From a checkpoint of a small sound classifier.
Model: 8.76M parameters, layers 14.
Rows from block 6 of a small sound classifier, named by matrix and row number. Rows with one number belong to one neuron. Each number is 128 + 32 x the weight over its row's rms, rounded and kept within 0 to 255. All counts start at 0. Numbers have three digits each. After the name is the row's rms in percent of the matrix's.
After each neuron's rows are labels from the 100 clips, of 14976, where the neuron reaches its highest value: "strongest on" is what is common among them. Only what is clearly more common there than usual is listed. The data: acted Russian speech (Dusha).
# fc1: MLP up (model.blocks.6.mlp.fc1.weight, 768x256), inputs 43-85
# fc2: MLP down (model.blocks.6.mlp.fc2.weight, 256x768, transposed), outputs 43-85

fc1.727 099:083201085139177096153138194118142138193117166099138152150124106095143098121140168175181196193181143134078149170134093115136106137
fc2.727 101:158135152159148222143145111059117137139136095148136145151084142150106185140166127122127135049120108129142066106118147123089133129
strongest on: emotion: sad

fc1.264 089:069167154100104119135142151108142141167098195102141144075176158125117105123114143160072114127153132142132192126112162123124158168
fc2.264 084:170165119169067095107132127163160122168156144170122105146163133121148095174150102104177149126148112077117128151147165137145146106
strongest on: emotion: angry

fc1.187 094:107135082130109099151181161139147152161102184134105139126142122153129138157130158183123173196182214134068171131107120132137142160
fc2.187 076:122090166180124112143130100126129125134131104191167117114185120120123115124102092127148049094122160103189143135113170117153153142
strongest on: emotion: angry

fc1.610 100:061141080106105062174168168072102204149107118082096103128121112128122125106086146123116106173150140140099150157140098103156116147
fc2.610 095:159078154141154196076128118144156084121142158182148114156144132113142181187156131184141156115100134170133104113079147126070141128
strongest on: emotion: angry

fc1.192 098:111167116105139083115175156117104132152115196135098158134115127142136158145131169156103176192176186117092164141101119138130120142
fc2.192 092:128110153208103107173163112083123143152137070180150125122191122121130122114122097110142092088152127068196126168105173131187153138
strongest on: emotion: angry

fc1.539 095:074108103117137089084123142168128137152128189111140136106171094088123145163187117168065165112119197153136124099120147136086115100
fc2.539 102:133114161121112105179105133116171163090098058139148148180159101121116141103195116104164171102125039072143094174087148091158123133
strongest on: emotion: sad

fc1.500 098:101121103119086140148180115094126128079149122125113161155165070123097134179101116133090144116170128118107175094099103129118129163
fc2.500 102:093165147130113101145159088078123113112103093129142126119144118118112087081083088080073089145105131125168117136148108109155156129
strongest on: emotion: positive; emotion: angry

fc1.42 084:097178043100113033105147114105065119099116137123065122109155123110057086159140145117097078164121117133142111097136109143127137139
fc2.42 131:161070152160121173169137118156149130122129120158164131167135117113164112136160128143140181120125105130152102156135150113148129109
strongest on: emotion: angry

fc1.66 104:099190103155125105112171107112124125163151173180118143126159096148128128176105134106114137178115117094148169146161180105114135148
fc2.66 152:092144165135131093124131096065101145146106157110175118096150127196126099119143137123105144125108098113150122126092140101128128119
strongest on: emotion: positive; emotion: angry

fc1.476 092:093125157092092110130148114128181201129124135090162128077128111120116132148152079103117102143160146094135176107114116125224133133
fc2.476 130:141090172136129102061151153185134045111137148163119146184191150115124086166166148146171144110111101101082150090063112137076138119
strongest on: emotion: angry

fc1.228 106:095117128075048103113139128119193175132139131129140113091109113096095143140123124130091094203160168127133211126131133107184117112
fc2.228 119:154115156141098144059128135171136053089137174141121153177144146114112142180183109157174142078107101129101113072077139134078133123
strongest on: emotion: sad

fc1.622 095:114132104153127138124121113150138156149092221126150165119107044120177092112121155163152181128129150134095136100137158067117084098
fc2.622 121:187150170136137167150171113116122149155146112173147125145144149151112156184188141129136140136142075132153085159126142109143135138
strongest on: emotion: sad

fc1.148 119:067164129105143071148162200134149171184126165096183148124126119105122052144178141149145132201143159156118138145120109110159109151
fc2.148 118:177074152120118164113121132097151132123125080144119161177129138134132099154159144147105161083172114083125092139080137103103113127
strongest on: emotion: sad

fc1.355 117:146159100089054123137147126126126087127134188145104127125169170128094117182149133149081134166145135158110150081122125143123139135
fc2.355 109:147095119144106145162151145150221164101128095164122119165107127117118109107138073090195085102146110038080131166105152118131135113
strongest on: emotion: positive

fc1.475 099:125142093136123100173173137076117167131105137112095153158131166164105156148141170148110162198201158152103151148105098150121127133
fc2.475 123:128136144140187161092096141179135083122138120156120080092107121130132164122126112159164115122137165132161125121157147132118150137
strongest on: emotion: positive; emotion: angry

fc1.219 098:053130109106130122157148151086073181164081144085140108095130123169145140139109149130091109196143151161109151134139122102151135132
fc2.219 088:174123129148143176105112131143162111163147117171139132180151156126137130172153135154177138106118127135131116122091114139089152137
strongest on: emotion: positive; emotion: angry

fc1.50 107:101143150088165150141085165158223150180120206138160112144110058109166105118153135154174153180151154143108148138129127075156080110
fc2.50 145:169156198119115184125163069100095125149145118164182126147171143139139152141128150129070144103109071155182089114137140114141131135
strongest on: emotion: sad

fc1.343 107:108154099123078100088116106120159126121084194121128152103143123144130142122114127131107138103133112082115188125104145098159111125
fc2.343 098:142181132118172146185175161106056100144158126103095098125127135111122120163183180168162129182153158183132081101150099142100139111
strongest on: emotion: positive

fc1.581 100:068141081159176118164168141139175180189118204125153162129132084122143132141155144147169186140121165104091101173078136090176085139
fc2.581 105:146174172162154190102136148091099121157148129160160135137107157137142151139179144130075174101097130135164113125146106119106138137
strongest on: emotion: sad

fc1.62 096:089137153121084130154164094124168224154115127093178166085163103112136114136120090129106101146143138126117146084110107135192128152
fc2.62 110:158095176140118130049139139178135042127143165174130141167196152122141085158146133119150127099104082082124173110086118138114138120
strongest on: emotion: angry

fc1.560 097:067110122069056112119149124108211170117137123122147110057126090083097139131138113132096080187165165097151186135118142126188104123
fc2.560 130:145095153136092147072144150181144056102138155159113156196158143116110125175174101146184130082126092092114124073064165139071131119
strongest on: emotion: sad

fc1.564 105:070135157075158111148113161135215143173131244109150121154118160139114135146182143135124165179122149231159150131107123113159127126
fc2.564 132:167145116169123166118159109112139102090158126181112157154157106083165147129112150156108188060086128098101091124102192111104115127
strongest on: emotion: positive

fc1.171 104:103165082080169086102135110092110093107131106134074093081116122141110140068060163083075100138128121106145142169160159122103148120
fc2.171 122:138109136166077128148176110093135176148120156186154140169142128134124052141124089112142165127119121102111141136068138121125142119
strongest on: emotion: positive

fc1.261 107:114137101132120102156143098091129123128094191098114113141150140143136101137140132153054158181159178166155169125086122129117135160
fc2.261 105:144150131182131111110176132121155139126146117218133093115151124114147159118076101159179106110106133075193137177111191131149145133
strongest on: emotion: positive

fc1.262 102:151113063117098146098098135151167097125138205132100145088131121100153133149124112138093121113137188134082155073117147158107175141
fc2.262 133:156088162130093155176135137125192161092119114128139125179115122123101108146145085091158142079157086099092143134077103109190129126
strongest on: emotion: angry

fc1.545 108:085173080152157086152170145083112147161128177125141147164125096098134135166081152140109158137145173127097160096146114093123108156
fc2.545 082:132091200155055140144150133117152109120145115173163138142147139118121102136092064077152087093164121067168191105099133139143132116
strongest on: emotion: angry

fc1.300 082:070189078077123067110127123057087129136134099137070125116121120092081115099087099117092131146128167125110151168122146137123163116
fc2.300 112:152079157135103147138150138154192139135119109179177128180133112116149121130153078135186161104153106089115130145085135113139139116
strongest on: emotion: angry; emotion: positive

fc1.629 126:099149127058122084105099203163150118129100159078176114104181116110130023156159137176133139193130165166150144147145133102184120137
fc2.629 177:160111189135151220196164093098115140143133102133176146181128153154153118123157153087109132102129072139167063140122122119143129135
strongest on: emotion: sad

fc1.592 094:133158106171142120087180125109179124124180188148115162147139089142141190187117130126124152158165155096135183133099149122137103101
fc2.592 109:119151151111142135118124092092119134120124168112158140106110144206123115133134147138110163128094123144125125090126154132091156125
strongest on: emotion: positive

fc1.516 092:089113125157163169160118140152139188181103227101157169142149054096152087115146132162169202147122176155105121135109133071158100149
fc2.516 133:200169174153127163097151111116111122150145109169162134132136149158131163152158136136094118086140083101171101140131148106114122135
strongest on: emotion: sad

fc1.281 115:133136117123127077128149121108173096098168130154101092114108129117134127098111161135075061167141200100134222143135154163182144113
fc2.281 129:166113130150073150094127081144129088104136140177098115122134130137113123150094071121146093092142111101119169070097194127065133129
strongest on: emotion: positive

fc1.16 078:094145134194102125158126114113090135095110134075118121130158094113122085110090128136139116122160178091104134059080096106142081099
fc2.16 116:133144116100147124119142166158179080121114159171109121143162123119116140157216187192093147187126170169167118169158167107111135137
strongest on: emotion: sad

fc1.493 116:135148148133130044162167170071098166143100134136104108139117118159073107159167134147065114183205120095147173140040119124139121127
fc2.493 112:166151089145133125146114119170140093078137099148075118105133143129158087129111121148167107145125186134072174129122135126114149163
strongest on: emotion: positive

fc1.94 120:086115148111175119156146178087154144168133204111129141171116155104112138143180136106136133119113148184119146090111070112141113149
fc2.94 172:128123128135133142171135134104163104097120143147109182171135090102128094128134165156117179095152167132093124133088147086112101156
strongest on: emotion: sad

fc1.429 103:102180094107111105151169149119123150162095173109131147109099118143108097133099171161100168175163201135095169146085157114147137162
fc2.429 089:138099147199064172163164069127144133104153115196146139116142126117143107142065078136117076099139151109159177090098204136138140119
strongest on: emotion: angry

fc1.297 098:089186090106090050140136154064138133142109135124081101134117143131095112111114132110089101171166145098132172161145107103166106135
fc2.297 094:157091166174098181083154097154128082106140161191146141145187124114146138185128106168141141104094112067157143096069190125103149134
strongest on: emotion: angry

fc1.411 096:098168103118096088142181194097131171146103150125096123145121168170113102150133157139120144193176181101089195154112152144137141146
fc2.411 083:126073100211111162082153090131130109133141123180131124100173116115155129154083100166122109096121175097161132114110193131106158135
strongest on: emotion: angry

fc1.689 109:094152146116127084181154142064125111133070156078109111142160130150106113116123171150063135212154165190175179139115107143156119139
fc2.689 111:166143131145137166090086090161099127088151059141141100095123127128160131135111111150142140085141100090132106113162165134123146127
strongest on: emotion: positive; emotion: angry

fc1.544 113:113167066123079109105168144138135116152119199142105149112183127136118115147138136139055109161159177108128171131139182115131146159
fc2.544 082:109159144150110104074135144133159141152143089205172101096124130113116146104118093093175081089112145052120136163124203139110150102
strongest on: emotion: angry

fc1.106 103:138073088147101138095159163165170122148132191150142152157162137169138147164132165199139142100161206118111156118125177128125122123
fc2.106 111:130145210130172203156149154142135102119145138115168126159153152126114136132133155125106115117120157095181147101106104131134147123
strongest on: emotion: positive

fc1.318 126:052196080130167113141110153109131183151077135089111125111103084123108098103133122136150148137120140074111116173129128085109120137
fc2.318 208:150116165092112142131126110105139110130110099134171125172161142149108106130154142090089156094100063121169084184135113113165151171
strongest on: emotion: sad

fc1.78 080:102162083116152095080143105105099115122112159107094119098139117138077173122102119117087126139124156121087151086085113125097141117
fc2.78 107:139074126174133137129140110123150121109113109171148109133179106106161115129139110127130146117105100099154110183130136102171137123
strongest on: emotion: positive

fc1.284 089:116177166069099061112119112098085120096105156093166127080148123145106081087122123131092119151135125090160149094132114135196150143
fc2.284 097:104040085168131153134175138064106123164125133166149149179147132122123081169170159117115176087103136159108071184082119127078140130
strongest on: emotion: positive

fc1.299 106:141136150091092094127165123084137066059165107173082138142158100096087150171140106143107160118193165131126202092092131136137119161
fc2.299 133:113170099114152103136163139107093090108138129134094122107128139134118083155112161139113093176143171148115124128179133127087157128
strongest on: emotion: angry; emotion: positive

fc1.344 094:107141091123150104161200139071116134125119148140095120143117131121141158122084186138074166176161156141133182148134162139151161149
fc2.344 106:127194161140086134088123159151147118167134103170154096125159119125132106131152100148139151095130130081190158137157169129169152130
strongest on: emotion: angry; emotion: positive

fc1.46 086:103151087164092126165163130094122195152064157138142183132124142170110115151089140166173125139155127160103140148050167107100113158
fc2.46 160:169197164117128164165099134135133122145145118072135103129106145147094134140210117087125149108163092162166082140167079137186141135
strongest on: emotion: positive

fc1.176 097:099185143117144107140168139076098121151108134120116122119133133132123179141092183154069136153161159167112168115112157095147144144
fc2.176 102:141158157154093134085115143168124073160149134177172108129171124118155079140094106157133130083126143130217133144160174137153149124
strongest on: emotion: angry; emotion: positive

fc1.494 106:085183173127194122159106139138151140146127208107170124110125099105140070077130134145171197205124153149138122117122118096144100107
fc2.494 122:147141156205136162134196051044084155118137108133156131138175136131149171147106113094105174051092082106136069114080115120138139138
strongest on: emotion: sad

fc1.688 107:060167130147213120146176147108138171177173183116181164140108127088137118169164123106126138129131153168108161110087077128127099130
fc2.688 106:169083198098104135128120192129164103152128111190135134153120133111144114121101156173128124102167135103153166114127155109110113122
strongest on: emotion: sad

fc1.524 088:081179162122150121155161129052081140167099118134147110100126144145118150134086153146100157163117118128151119134082134116123150176
fc2.524 133:152213127111162166128097168166147118161147097091114081115087147139125179126156120125212118097153129132129097135187099141141153143
strongest on: emotion: angry

fc1.143 102:114155100132103110155162116097119153104089160103113137142129151144104079131145153159079129171158165133140190109076101127120108143
fc2.143 084:138135134169105126098151124127113101139142135176102104111175128120134101122137084146159127140109142112186139108074157140122163139
strongest on: emotion: positive; emotion: angry

fc1.642 084:067136091132127079139144133118094192132093156105133113077151108122106094123103136126096129178159146119135127160119136090176117133
fc2.642 077:160141190133126159093152164150150086113133098175143143183161139117134139184194151186155123125114119097122155122114131129108139129
strongest on: emotion: angry; emotion: positive

fc1.248 113:128140076163063091160177075066105152081097114122059190133139122151136138180099122127109123121158130096068159059088115109151129146
fc2.248 144:084185106140130137156147147116098133173105119139138103105116137132143122098073102116097061182139133145175153135196107119147170160
strongest on: emotion: angry; emotion: positive

fc1.497 096:093156069120111077161201151097120142153096170099103133119127140107129135145105152166119148176163166123085158132097126097150121165
fc2.497 089:113150171143088143079138097078133139110153103195161121110133113114117129142100068085090099058131129078203151113115159133139149134
strongest on: emotion: angry

fc1.753 102:088173065121129091142169144059079129130127128097085148127126085113117156171113139136085138149156149118074145117118115096126134160
fc2.753 095:111094155152104175162147102062128129110144101140145152141116128113091095131137060064127135103125121106139103149076106143124145125
strongest on: emotion: angry

fc1.430 085:107194067078131069120109112058078124106153144126045111068125125091074086119115082095083081140128118155117123095100130168104160120
fc2.430 122:146074143142112152161152133154195156135124115171161136183098114112154139125147112136170184120155097114101123137112130113157134109
strongest on: emotion: angry

fc1.379 099:071133108131103079191194134054102161129090129105097139156152163163107074161125127152090153204182143174146172169065098138142133147
fc2.379 116:133166128114120160107114132172135113147143093124108081102109127134135109127177096130159141127152108142148118130162155135127146131
strongest on: emotion: positive

fc1.536 096:100180054127153093143155152120135151160127165145099147114133068101142117122128172183130202151151186117091152130106149102142104139
fc2.536 095:117138183168115149098183117055093132111148111175134123119146132116100149151147096090117121102090125112142121115077119130156148120
strongest on: emotion: angry

fc1.764 103:127114087157092091184217131087094181124122155105084157148147160142130105185145140165116172178195172162105122131065120155130133160
fc2.764 126:121153121131156119092091126148120107115139074164109083084116122121120122112117121129138086142124157119168141132160162133123148131
strongest on: emotion: positive; emotion: angry

fc1.377 095:101139097149100061180169181098104172152097161106092130139171145124111114160106169147142128172173149123094164132071129134158128162
fc2.377 101:122176171152101169076133081090138125124152118166163114092138120123141132137123092086065123068134134083207129100154171134132154141
strongest on: emotion: angry

fc1.120 098:101162074159135101093131114109124149154168159139088153082092107125109123136110116136065130154136192137109163135097179114110139131
fc2.120 095:112149151126093161107098081131101152120156189104179120100113141139139129140124133153079172174111137192128091085114140126109110072
strongest on: emotion: positive

fc1.350 095:103133149140118134171141119094098123133100111069125117080146121127132113079083124113126095154132163097113153101125108112179097125
fc2.350 089:151113141125141121131175145123153132139127158201134128159182139134120118153165164174122126178134134154176132172122176127097150137
strongest on: emotion: positive

fc1.433 090:044179079129145040108112105067086121125101126091100104061142104110094136133084122086076120150117142093100129101083125104108130136
fc2.433 112:126092117200154159106158127110134092115107116175148133145156115127164111118147143115136181092092118097142082178094148109101147136
strongest on: emotion: sad

fc1.434 093:122088044165104103178190121082125134095100127150084170154114183155108167174118112103126156143199117145115157120101139124116125172
fc2.434 137:098162158121197171128101163161131084129128116115115072097099132136153122093132136143128125170137150148151140142179116131144148136
strongest on: emotion: positive

fc1.242 106:065169117107116119156157146117133146142142168121118144136138105120141131166092162155093146178155164132112158099082097130125136169
fc2.242 083:123116162159082099174155072082095106106154069143155123129167125110087080143117083074087052118162101115180134130097139147152133109
strongest on: emotion: angry

fc1.660 115:092161067075104053114140177109157126136096161147101128133171080132117116151144173203093179180125169129128173147078147080133083103
fc2.660 083:168142135124122131119121054115124160080151085121117110100160133112143113110112105112179128115061053109146092143104136134166147139
strongest on: emotion: positive

fc1.603 108:087155183057151132167118156110209174170137167122179108122117161103122147159175107127143169158136151201146147119110111139169099120
fc2.603 113:161166122138146141146142097090122114090165115150134109142156131077138105095123153146108162079068126119099083140098167143111142109
strongest on: emotion: positive

fc1.748 103:120139114088108121175157148090114131125092172096124134147123125170119123158139155157082157200171148150110169156108131126163114133
fc2.748 077:154155139165136102101144115153106113112145151180128089099174137103120096122160134180191156128080121101146102171081174133128153136
strongest on: emotion: positive; emotion: angry

fc1.182 091:106179143114121093154154197112129146167083123105107112113114167150156090100116181131131097174130149120107184127131119131127136166
fc2.182 105:156106113157115152073095052158103105065149076141119102101156127141161124140094091106101123076139122083131103136160188134099151123
strongest on: emotion: positive; emotion: angry

fc1.735 086:065192066108152059098134110061096120117133122132098107077146107131101107113069129097088123116126165116150136140115139152121135132
fc2.735 111:153065134137098137141147123135162153140120117169169135172141116119150093140148089134182185105132107086122120146072129113139138121
strongest on: emotion: positive

fc1.491 101:088159132130141079183164143064100145150093125088098137150126135147113073146159127146123154186181156171138166146089071114137116138
fc2.491 130:143137104125157181076107133175132095135149138148105098107107130130144145103164136172150149101122167171151110134158172136085143128
strongest on: emotion: positive; emotion: angry

fc1.593 103:073127100109162121142146169132192137133110186103158133108152132131138153125139177154125158163126195144122167174120142121164096118
fc2.593 106:117135159166118239227175115110103138112129104124134134142076134127149155140155109111107134132168104131103101117157116124147138127
strongest on: emotion: positive

fc1.220 093:124121084073131133102091150159186103148079193128090139103135129159110146126159133173111134095140163167103186119131162088103122133
fc2.220 093:111173195166172118127140149148106126131150143080162072106190145111123156085108134130128153140076124114182031127133066138143137097
strongest on: emotion: positive

fc1.474 100:127153139095081071113117173171158077145074165166143115161163113141086095144149158180124099146152173099119165119110167107121116099
fc2.474 106:159084130139162172141148163157153128111142073127122115139168129105131118140139141104207106127157107095121128175140095128154138117
strongest on: emotion: positive

fc1.685 093:106131094111113095156177140068093195129085160108099152124110135171111102130153116136105136173173159176130146148059090107121130138
fc2.685 111:158166132147154151083125129173138067123162132158100090099129136125159136108137150169139142136106168142143137127160150138092145123
strongest on: emotion: positive; emotion: angry

fc1.420 106:086164087112086090158172094092130128140079177115097104112122120136092072109121127173072157209135188154190192114118140104136131157
fc2.420 100:171177140157086099111125090149151124097144094189123110119137129127152142123080111188212117134088132105153174112154185136139141122
strongest on: emotion: angry; emotion: positive

fc1.213 096:114190130121115115128153144117095146154115139096107147128140136131138112143079164162085141155181159139121193134103144104127130146
fc2.213 085:131101152176102157100159103141122086136154119205156125124184110111161084146085091132090110087154145065199152118145187133132143125
strongest on: emotion: angry

fc1.704 106:105182081147092128084180125122140127150179162159108140098148100151123140153121142115123150130129104099130166132168186127111116125
fc2.704 159:078145137138124091127130097064106149163111162116163116087155123180127093115138127111114139141099110106154124132089160096132122111
strongest on: emotion: positive

fc1.565 124:028185110088153071097137115030100106098084110098084101094120075113094120096085119089059119134121131093124138119086106103106114138
fc2.565 085:151164151117143153197122080074089148118144118128148101138119159145119105125129099092078101158129113162145095161125136158146169129
strongest on: emotion: positive

fc1.75 097:051134091104097112172128136093125176171088123089113098091102126141123133087082096146116110164149184122125146091139131106158113144
fc2.75 100:169121156136143152127146129127159101136140122171145127202139144120121124169164132144176122113099116127151107138089116131098148135
strongest on: emotion: positive

fc1.549 105:086144131110137063145149111072178144133175128131159098110127123111123134097100113135074108175152193089136192158139102144192123136
fc2.549 117:183066151123080154140107146172108058101135143131084134158143127119109075206135126187169149116186134134108161072096168134068143149
strongest on: emotion: angry

fc1.253 098:111133118108141108189153134047096155153078153098111140146145148154102125142130146142070157184164166181152165144119093120115116147
fc2.253 088:149162139140136148050101150179122095115152105170122101120131132133170124137132118152146142099150135140158130131161170141121150120
strongest on: emotion: positive; emotion: angry

fc1.378 110:117127088122037080118163121110132122115149163155105138135176173126114126203127117140088138160146153169126145093140154148134151127
fc2.378 122:151105169118136150139104169180223125131118117157153121162123125116095120094137123115231114108089066070122102156118130110144132124
strongest on: emotion: positive

fc1.288 110:063157019115157104135153141089090166191124128126127150147094085104147171135092155159107145114147159100097103106139129120094118133
fc2.288 136:093150164092155120113115153104180095133100106145152125160158123146097098097180132105145146126076109093191093227113155114168141159
strongest on: emotion: sad

fc1.525 110:057142160079082129140133141058150143088096102114135111131111073103089118098114110097063132122138129078149130116094089101188131139
fc2.525 097:153092121123140217153142137151176165093168126157113091124130157105132166120153118144185153137103130157073119108120186161111144086
strongest on: emotion: sad

fc1.436 092:097122122143129091186191184089110202161075136078107156136134144131120098148167163149112116195181166157124137164081094109115141156
fc2.436 131:149156124095165177072072137193121078111146104140095076104105125130143132140133124145136145116138166128100125101181156134073139125
strongest on: emotion: angry

fc1.28 103:088163066116115103120160192148152130170106179127118156124134083130121116102139145143135168151158152103119143142109135088160111126
fc2.28 122:150095100158134168161171129089183150103139106168113174170151138125141154166145125116162148095132113069102124161068137127125142136
strongest on: emotion: sad

fc1.90 083:114192140140133129153175177067086152159113125111126129096151172148131105131067137151103113168129117100117153164115141110139157178
fc2.90 138:143201138079156148087070153163156107147151122103146058111094138132109162113189121089150141090135108131159100139197103138138149137
strongest on: emotion: angry

fc1.85 101:104186124102138103115152171131099119140120186119114148137114114163125145134157179180096192159159209122092169138117135139127118137
fc2.85 095:144119168205112109164144105102128143155132083167177105106188124124136139109104096112158075098152119068195123168122166128198159139
strongest on: emotion: angry

fc1.102 110:100147081141151106095182155127098112119152165157070141101126113148112133206143178163103168145154201152083139109104170137076115137
fc2.102 089:149116174165121191200107101131174150124129181093162136122119147130140157120125133153143117143060116189134128106094106129164123121
strongest on: emotion: positive

fc1.329 087:098139098164140112097174102099142147126182196152123130127110073120115134143127112104114131136159173119131197128099190101137089111
fc2.329 100:078173153130138146102124100080115135149149179112174121093116134170129137128143144131115158121083130132145098104126170137084137094
strongest on: emotion: positive

fc1.623 098:102123133100140139137134123111117105116113182096094126116119126148122116102159153148057184121135152179135161148105101097115121158
fc2.623 123:142177109157194124079135165168126094110159146154084081078133137128174188110068149184172123135103190112135120112165153143083151113
strongest on: emotion: positive; emotion: angry

fc1.8 089:082163089105120083176187153073104131123068137111069102113135149153132115143125157165079132198156140142158158157058137118128128147
fc2.8 108:155166139105134140093083118164120110124144068126116088121108130143139096121145105123164124113138092111131111119157148141110153131
strongest on: emotion: positive; emotion: angry

fc1.237 118:041183069139104071149124177099120181166076146133086162143118102118095067114138107134121108143130181113106130132105155101102106159
fc2.237 195:136122173083125129106091129142144120135119112097173125141149139130117120127178137081133157084094071134148074153151079138163166154
strongest on: emotion: sad

fc1.195 113:044143071131111040104127133108090126122067125113096092085137039103090086106126122103098123154116116083128115138088111085114093092
fc2.195 112:082143107115190143154145140080137139143091137150113106107108125156143113087117156107167165164063157095128075167121140111137149167
strongest on: emotion: sad

fc1.414 088:111142105134140088111120174160086128111117147118086111106128106134152066119107144176122141166133157104138140132173158110126098090
fc2.414 121:123118171160112134163169142069115117149106099153172153204182121126100087155177140091106153123131046087152099156056112112165134136
strongest on: emotion: positive

fc1.280 088:081170121115091071133147128099061156148091131127107134092136118164128123133084124156038080174142148100133159125116124096128123117
fc2.280 108:146067153158097110107163139135163057113126131206160160187173130115105091152152133136155139097096101074159118147073151127127135119
strongest on: emotion: angry; emotion: positive

fc1.273 127:127111110078110103085120205173153127132090217132117133120135110138137050141182176204174165176125195146080133147116157095124102098
fc2.273 143:136181181097150136192149133104129196156156080099180129165150147109106151143178129094162132118128027130147044169102064133194111087
strongest on: emotion: positive

fc1.553 115:122133109144067122141173085076113124066107102119110185130139101147161147186096103123099109099157133086080158065089123096110115160
fc2.553 164:069173125144143107167150139086085139175093097129142094103136129129132104087080123111098052189123130151180121164179099113149167152
strongest on: emotion: positive