{"hop_length": 160, "norm": "layernorm", "width": 256, "learning_rate": 0.00099, "warmup_steps": 440}
Rows from block 9 of a small sound classifier, named by matrix and row number. Rows with one number belong to one neuron. Each number is 500 + 50 x the weight over its row's rms, rounded and kept within 0 to 999. All counts start at 0. Numbers have three digits each. After the name is the row's rms in percent of the matrix's.
After each neuron's rows are labels from the 100 clips, of 14976, where the neuron reaches its highest value: "loudest band" is the band of the loudest frequency at the time of the peak; "strongest on" is what is common among them. Only what is clearly more common there than usual is listed. The data: acted Russian speech (Dusha). In brackets: how many of the 100.
# fc1: MLP up (model.blocks.9.mlp.fc1.weight, 768x256), inputs 172-255
# fc2: MLP down (model.blocks.9.mlp.fc2.weight, 256x768, transposed), outputs 172-255

fc1.511 053:511416470435492452533547426480516523528483549577463447509553469469479473385497386494445540527485473533515456454457394503528549552533440475499450523561475468511544468645520437493480412588502405476498555399546552532535492605542466430531432571476480437496
fc2.511 096:537586608603459509489466535464521505405558505474548514572490482523462498644478582610665446503482562511525505547505510598446511465499562529533509513468515579508480515412522489508587538500514538463508536635490501531525514411540464516497544478545491620518
loudest band: 4000 to 8000 Hz (28)
strongest on: emotion: positive (48)

fc1.331 121:574441481514554478550520520420494472405424435439468483463484471379383476389366454383416477504428520477356429486478441487524443469485401417492502395393463449426467502407458486439507422486487401407435534475417455471411500475524545481479396464422452385543
fc2.331 092:524520493458475393445415450371519466464456513463431503477371487475437489498533442448465534476448589516539517487451520490432517503512480616516533469499459458473465501473511493582484463506526495463499443487553598446209503621509501512511421495498499409492
loudest band: 4000 to 8000 Hz (54); 2000 to 4000 Hz (25)
strongest on: emotion: angry (51); emotion: positive (41)

fc1.659 062:487525456394589447521612380503541501528459524464444458445581472440483496449495446465420500483543452517485506404518389447513529482510514541587489525558497456543532519592480403586543525575525379487531486428553565578570518594473525523545476523491364435514
fc2.659 103:523559581558504498524459527436558587421561551515590574546502461547502501572507547549664531498459580520517535557545494577472513475499569498515515509488560568525537513404506525490555522499509550551512529606413513536540522364525478516503551494549540591511
loudest band: 2000 to 4000 Hz (45); 4000 to 8000 Hz (28)
strongest on: emotion: positive (41)

fc1.379 110:549514471555559411572546464434476459438500557479438479481536412467449517426491385430427479492502433474476477466515545438479494472452501491475480527478499466470538418583498522509484468465443520550399563369414545507503492457489570442475479446455473449446
fc2.379 124:474454466456359550461527448526311581499566433495482519496507520488559437551511527487478493490571484488515493491495413508553526568478553568583509493440484516515496478518479415536506564530595504480422491521580522511317444503486486449496591562427542590502
loudest band: 250 to 500 Hz (47)
strongest on: emotion: angry (65)

fc1.273 047:536439485384517465487499433529519489480419393505452486484501500439513461437491397483399472460557463546533544415468399489530523485441484469522460575567467389433544513539486373557582458496473395433500435455517514518523529597483516456559442503528413466526
fc2.273 084:541578595559496452491506555442523624459561556491532535517527453514511499546504544543663507495454578520518508552542563586512506448498572544532512527485481575501495515407510527530627548505514534479502574593420485562516522418519511510497517480540495554510
loudest band: 2000 to 4000 Hz (31)
strongest on: emotion: positive (40)

fc1.653 099:611547428565513436519511556535453290467411480389412487492551485447406519469453462440451501500471440448453482459421486476510454485467500438475504453495420460455521501439476511460521459457476493439494521499474503478521487483484555504511462516471410483489
fc2.653 085:423423475454518427417480420478202600548520529492515473458454475465483510532501525487507524465518422524453512458516481537524543474536567530514504508583499506511505525498486499487564524515516456555502566522423479533475488505528457512524537462436501487517
loudest band: 4000 to 8000 Hz (42)
strongest on: emotion: angry (40)

fc1.444 120:606448490523580520536529506444496482416434424437473495436488477394377465417351433415462485504428533474367409478454467481553487468455389432480486401387420455415460483430442483452515433508468430404424547453452421461397472496562537455506378468443469392553
fc2.444 075:526489489444481384468430429403514457506451514462428492492367483460432493526512435460423541482447591507515533506460500493457513487513434579555534459510440481471455500480526488551480436499517489495502464518515566456189508612485508507505450495500517382501
loudest band: 4000 to 8000 Hz (57)
strongest on: emotion: positive (49); emotion: angry (43)

fc1.279 096:596536426554554470506524540499427312517446485428453505526531464502433523482428409435467502482478438445477486462445518475541434456472507493466434498518491481451514449470525517500525475474426540443509601507477485518515521488487558505465478519483421468501
fc2.279 088:415464498471496478467500430550236606530496523510512491483535490466500523517485561522524534478535471510478497488525469586542543480547581480511505537563499557542504538533506462483567513537507470548519578558433418564474493474534442514513551443472538476532
loudest band: 500 to 1000 Hz (33)
strongest on: emotion: positive (41)

fc1.672 123:565469483537506484506507524385480463442461500480462424433491490393419462404434473443433423493405488462453408490458511479538427446496363485517472421355434435384431500456442457521554371484488414348433555406492423460386432449503559481480382446463479414512
fc2.672 073:444468527489513437477489497480516587548486552427469490510457529580436502492550511605532512500501601501581503436430523474451527539504548561498502494527499480550503499523535510604465499502532522550499448573592596516187499698468471479500475510519487465467
loudest band: 4000 to 8000 Hz (67)
strongest on: emotion: positive (61)

fc1.752 040:584471502540483502544448399524516471474480483514401480523481582486484450463475565501572507505457452438441567515494380522511510437477467420578486517478505508424474505467444422406462511429502513430542510499494559516476551547523513440491479435513443427505
fc2.752 077:519513524474545485442525571411531627544476503444475484533476478500488501575572469493493502517512554509557468521434538441546504557505468587436486535547544430484489498574512530589602520485521511513512546478548480482556487441489489515498554515543498574513
loudest band: 4000 to 8000 Hz (67)
strongest on: emotion: positive (51)

fc1.514 049:436558498590510521621543591584490496532492490474530432522544464441456499454489547477568554504429468504541535520475496575521448448537544480469510463461415488539535510518554413493528471494498460433531484487534469575482491500440450470557506461480446502535
fc2.514 076:521469499488537453401494463354609613394504547534436467491478506526540510539535474511419452500573619495489455465504599456485520536483488560471498496540545449490437509492511585555428476499511574535500485429489546480552475431496526507488515522543431534468
loudest band: 4000 to 8000 Hz (55)
strongest on: emotion: positive (74)

fc1.368 105:537443537541559542502478585441555496420451401474554401441490479472431470403452438441424407481468528490352403510468523546517453490547380391522547398360444454430454492433427510466472427519489453348488499432477360477429452445546501486461358477470490391449
fc2.368 127:507537492411461426427437455501551557559514584515485540528433458559534503584593488580540552495535569507597547491500525497452511478497577612520508540631561515511571499521519532556495489508503583645494452575495643482293516527468489500505532496508475567483
loudest band: 500 to 1000 Hz (27)
strongest on: emotion: angry (63)

fc1.344 108:534524461556521531520524554473426374482416476429433452520550451535450544460396440443468445517500438447474495458402509465457495491456448486437428464458497493426471463526545553467562487466420542415485604435509500448505521496501547480471454507472423454481
fc2.344 114:417461451503477479440554411578283624575525508512526532513509522493510510548533587589539558483545453492520501504489475480597529498540566510545512526515463568528547502571511421549470524497520458551502526574491446592477486473483461491490597452443536499506
loudest band: 250 to 500 Hz (71)
strongest on: emotion: positive (54)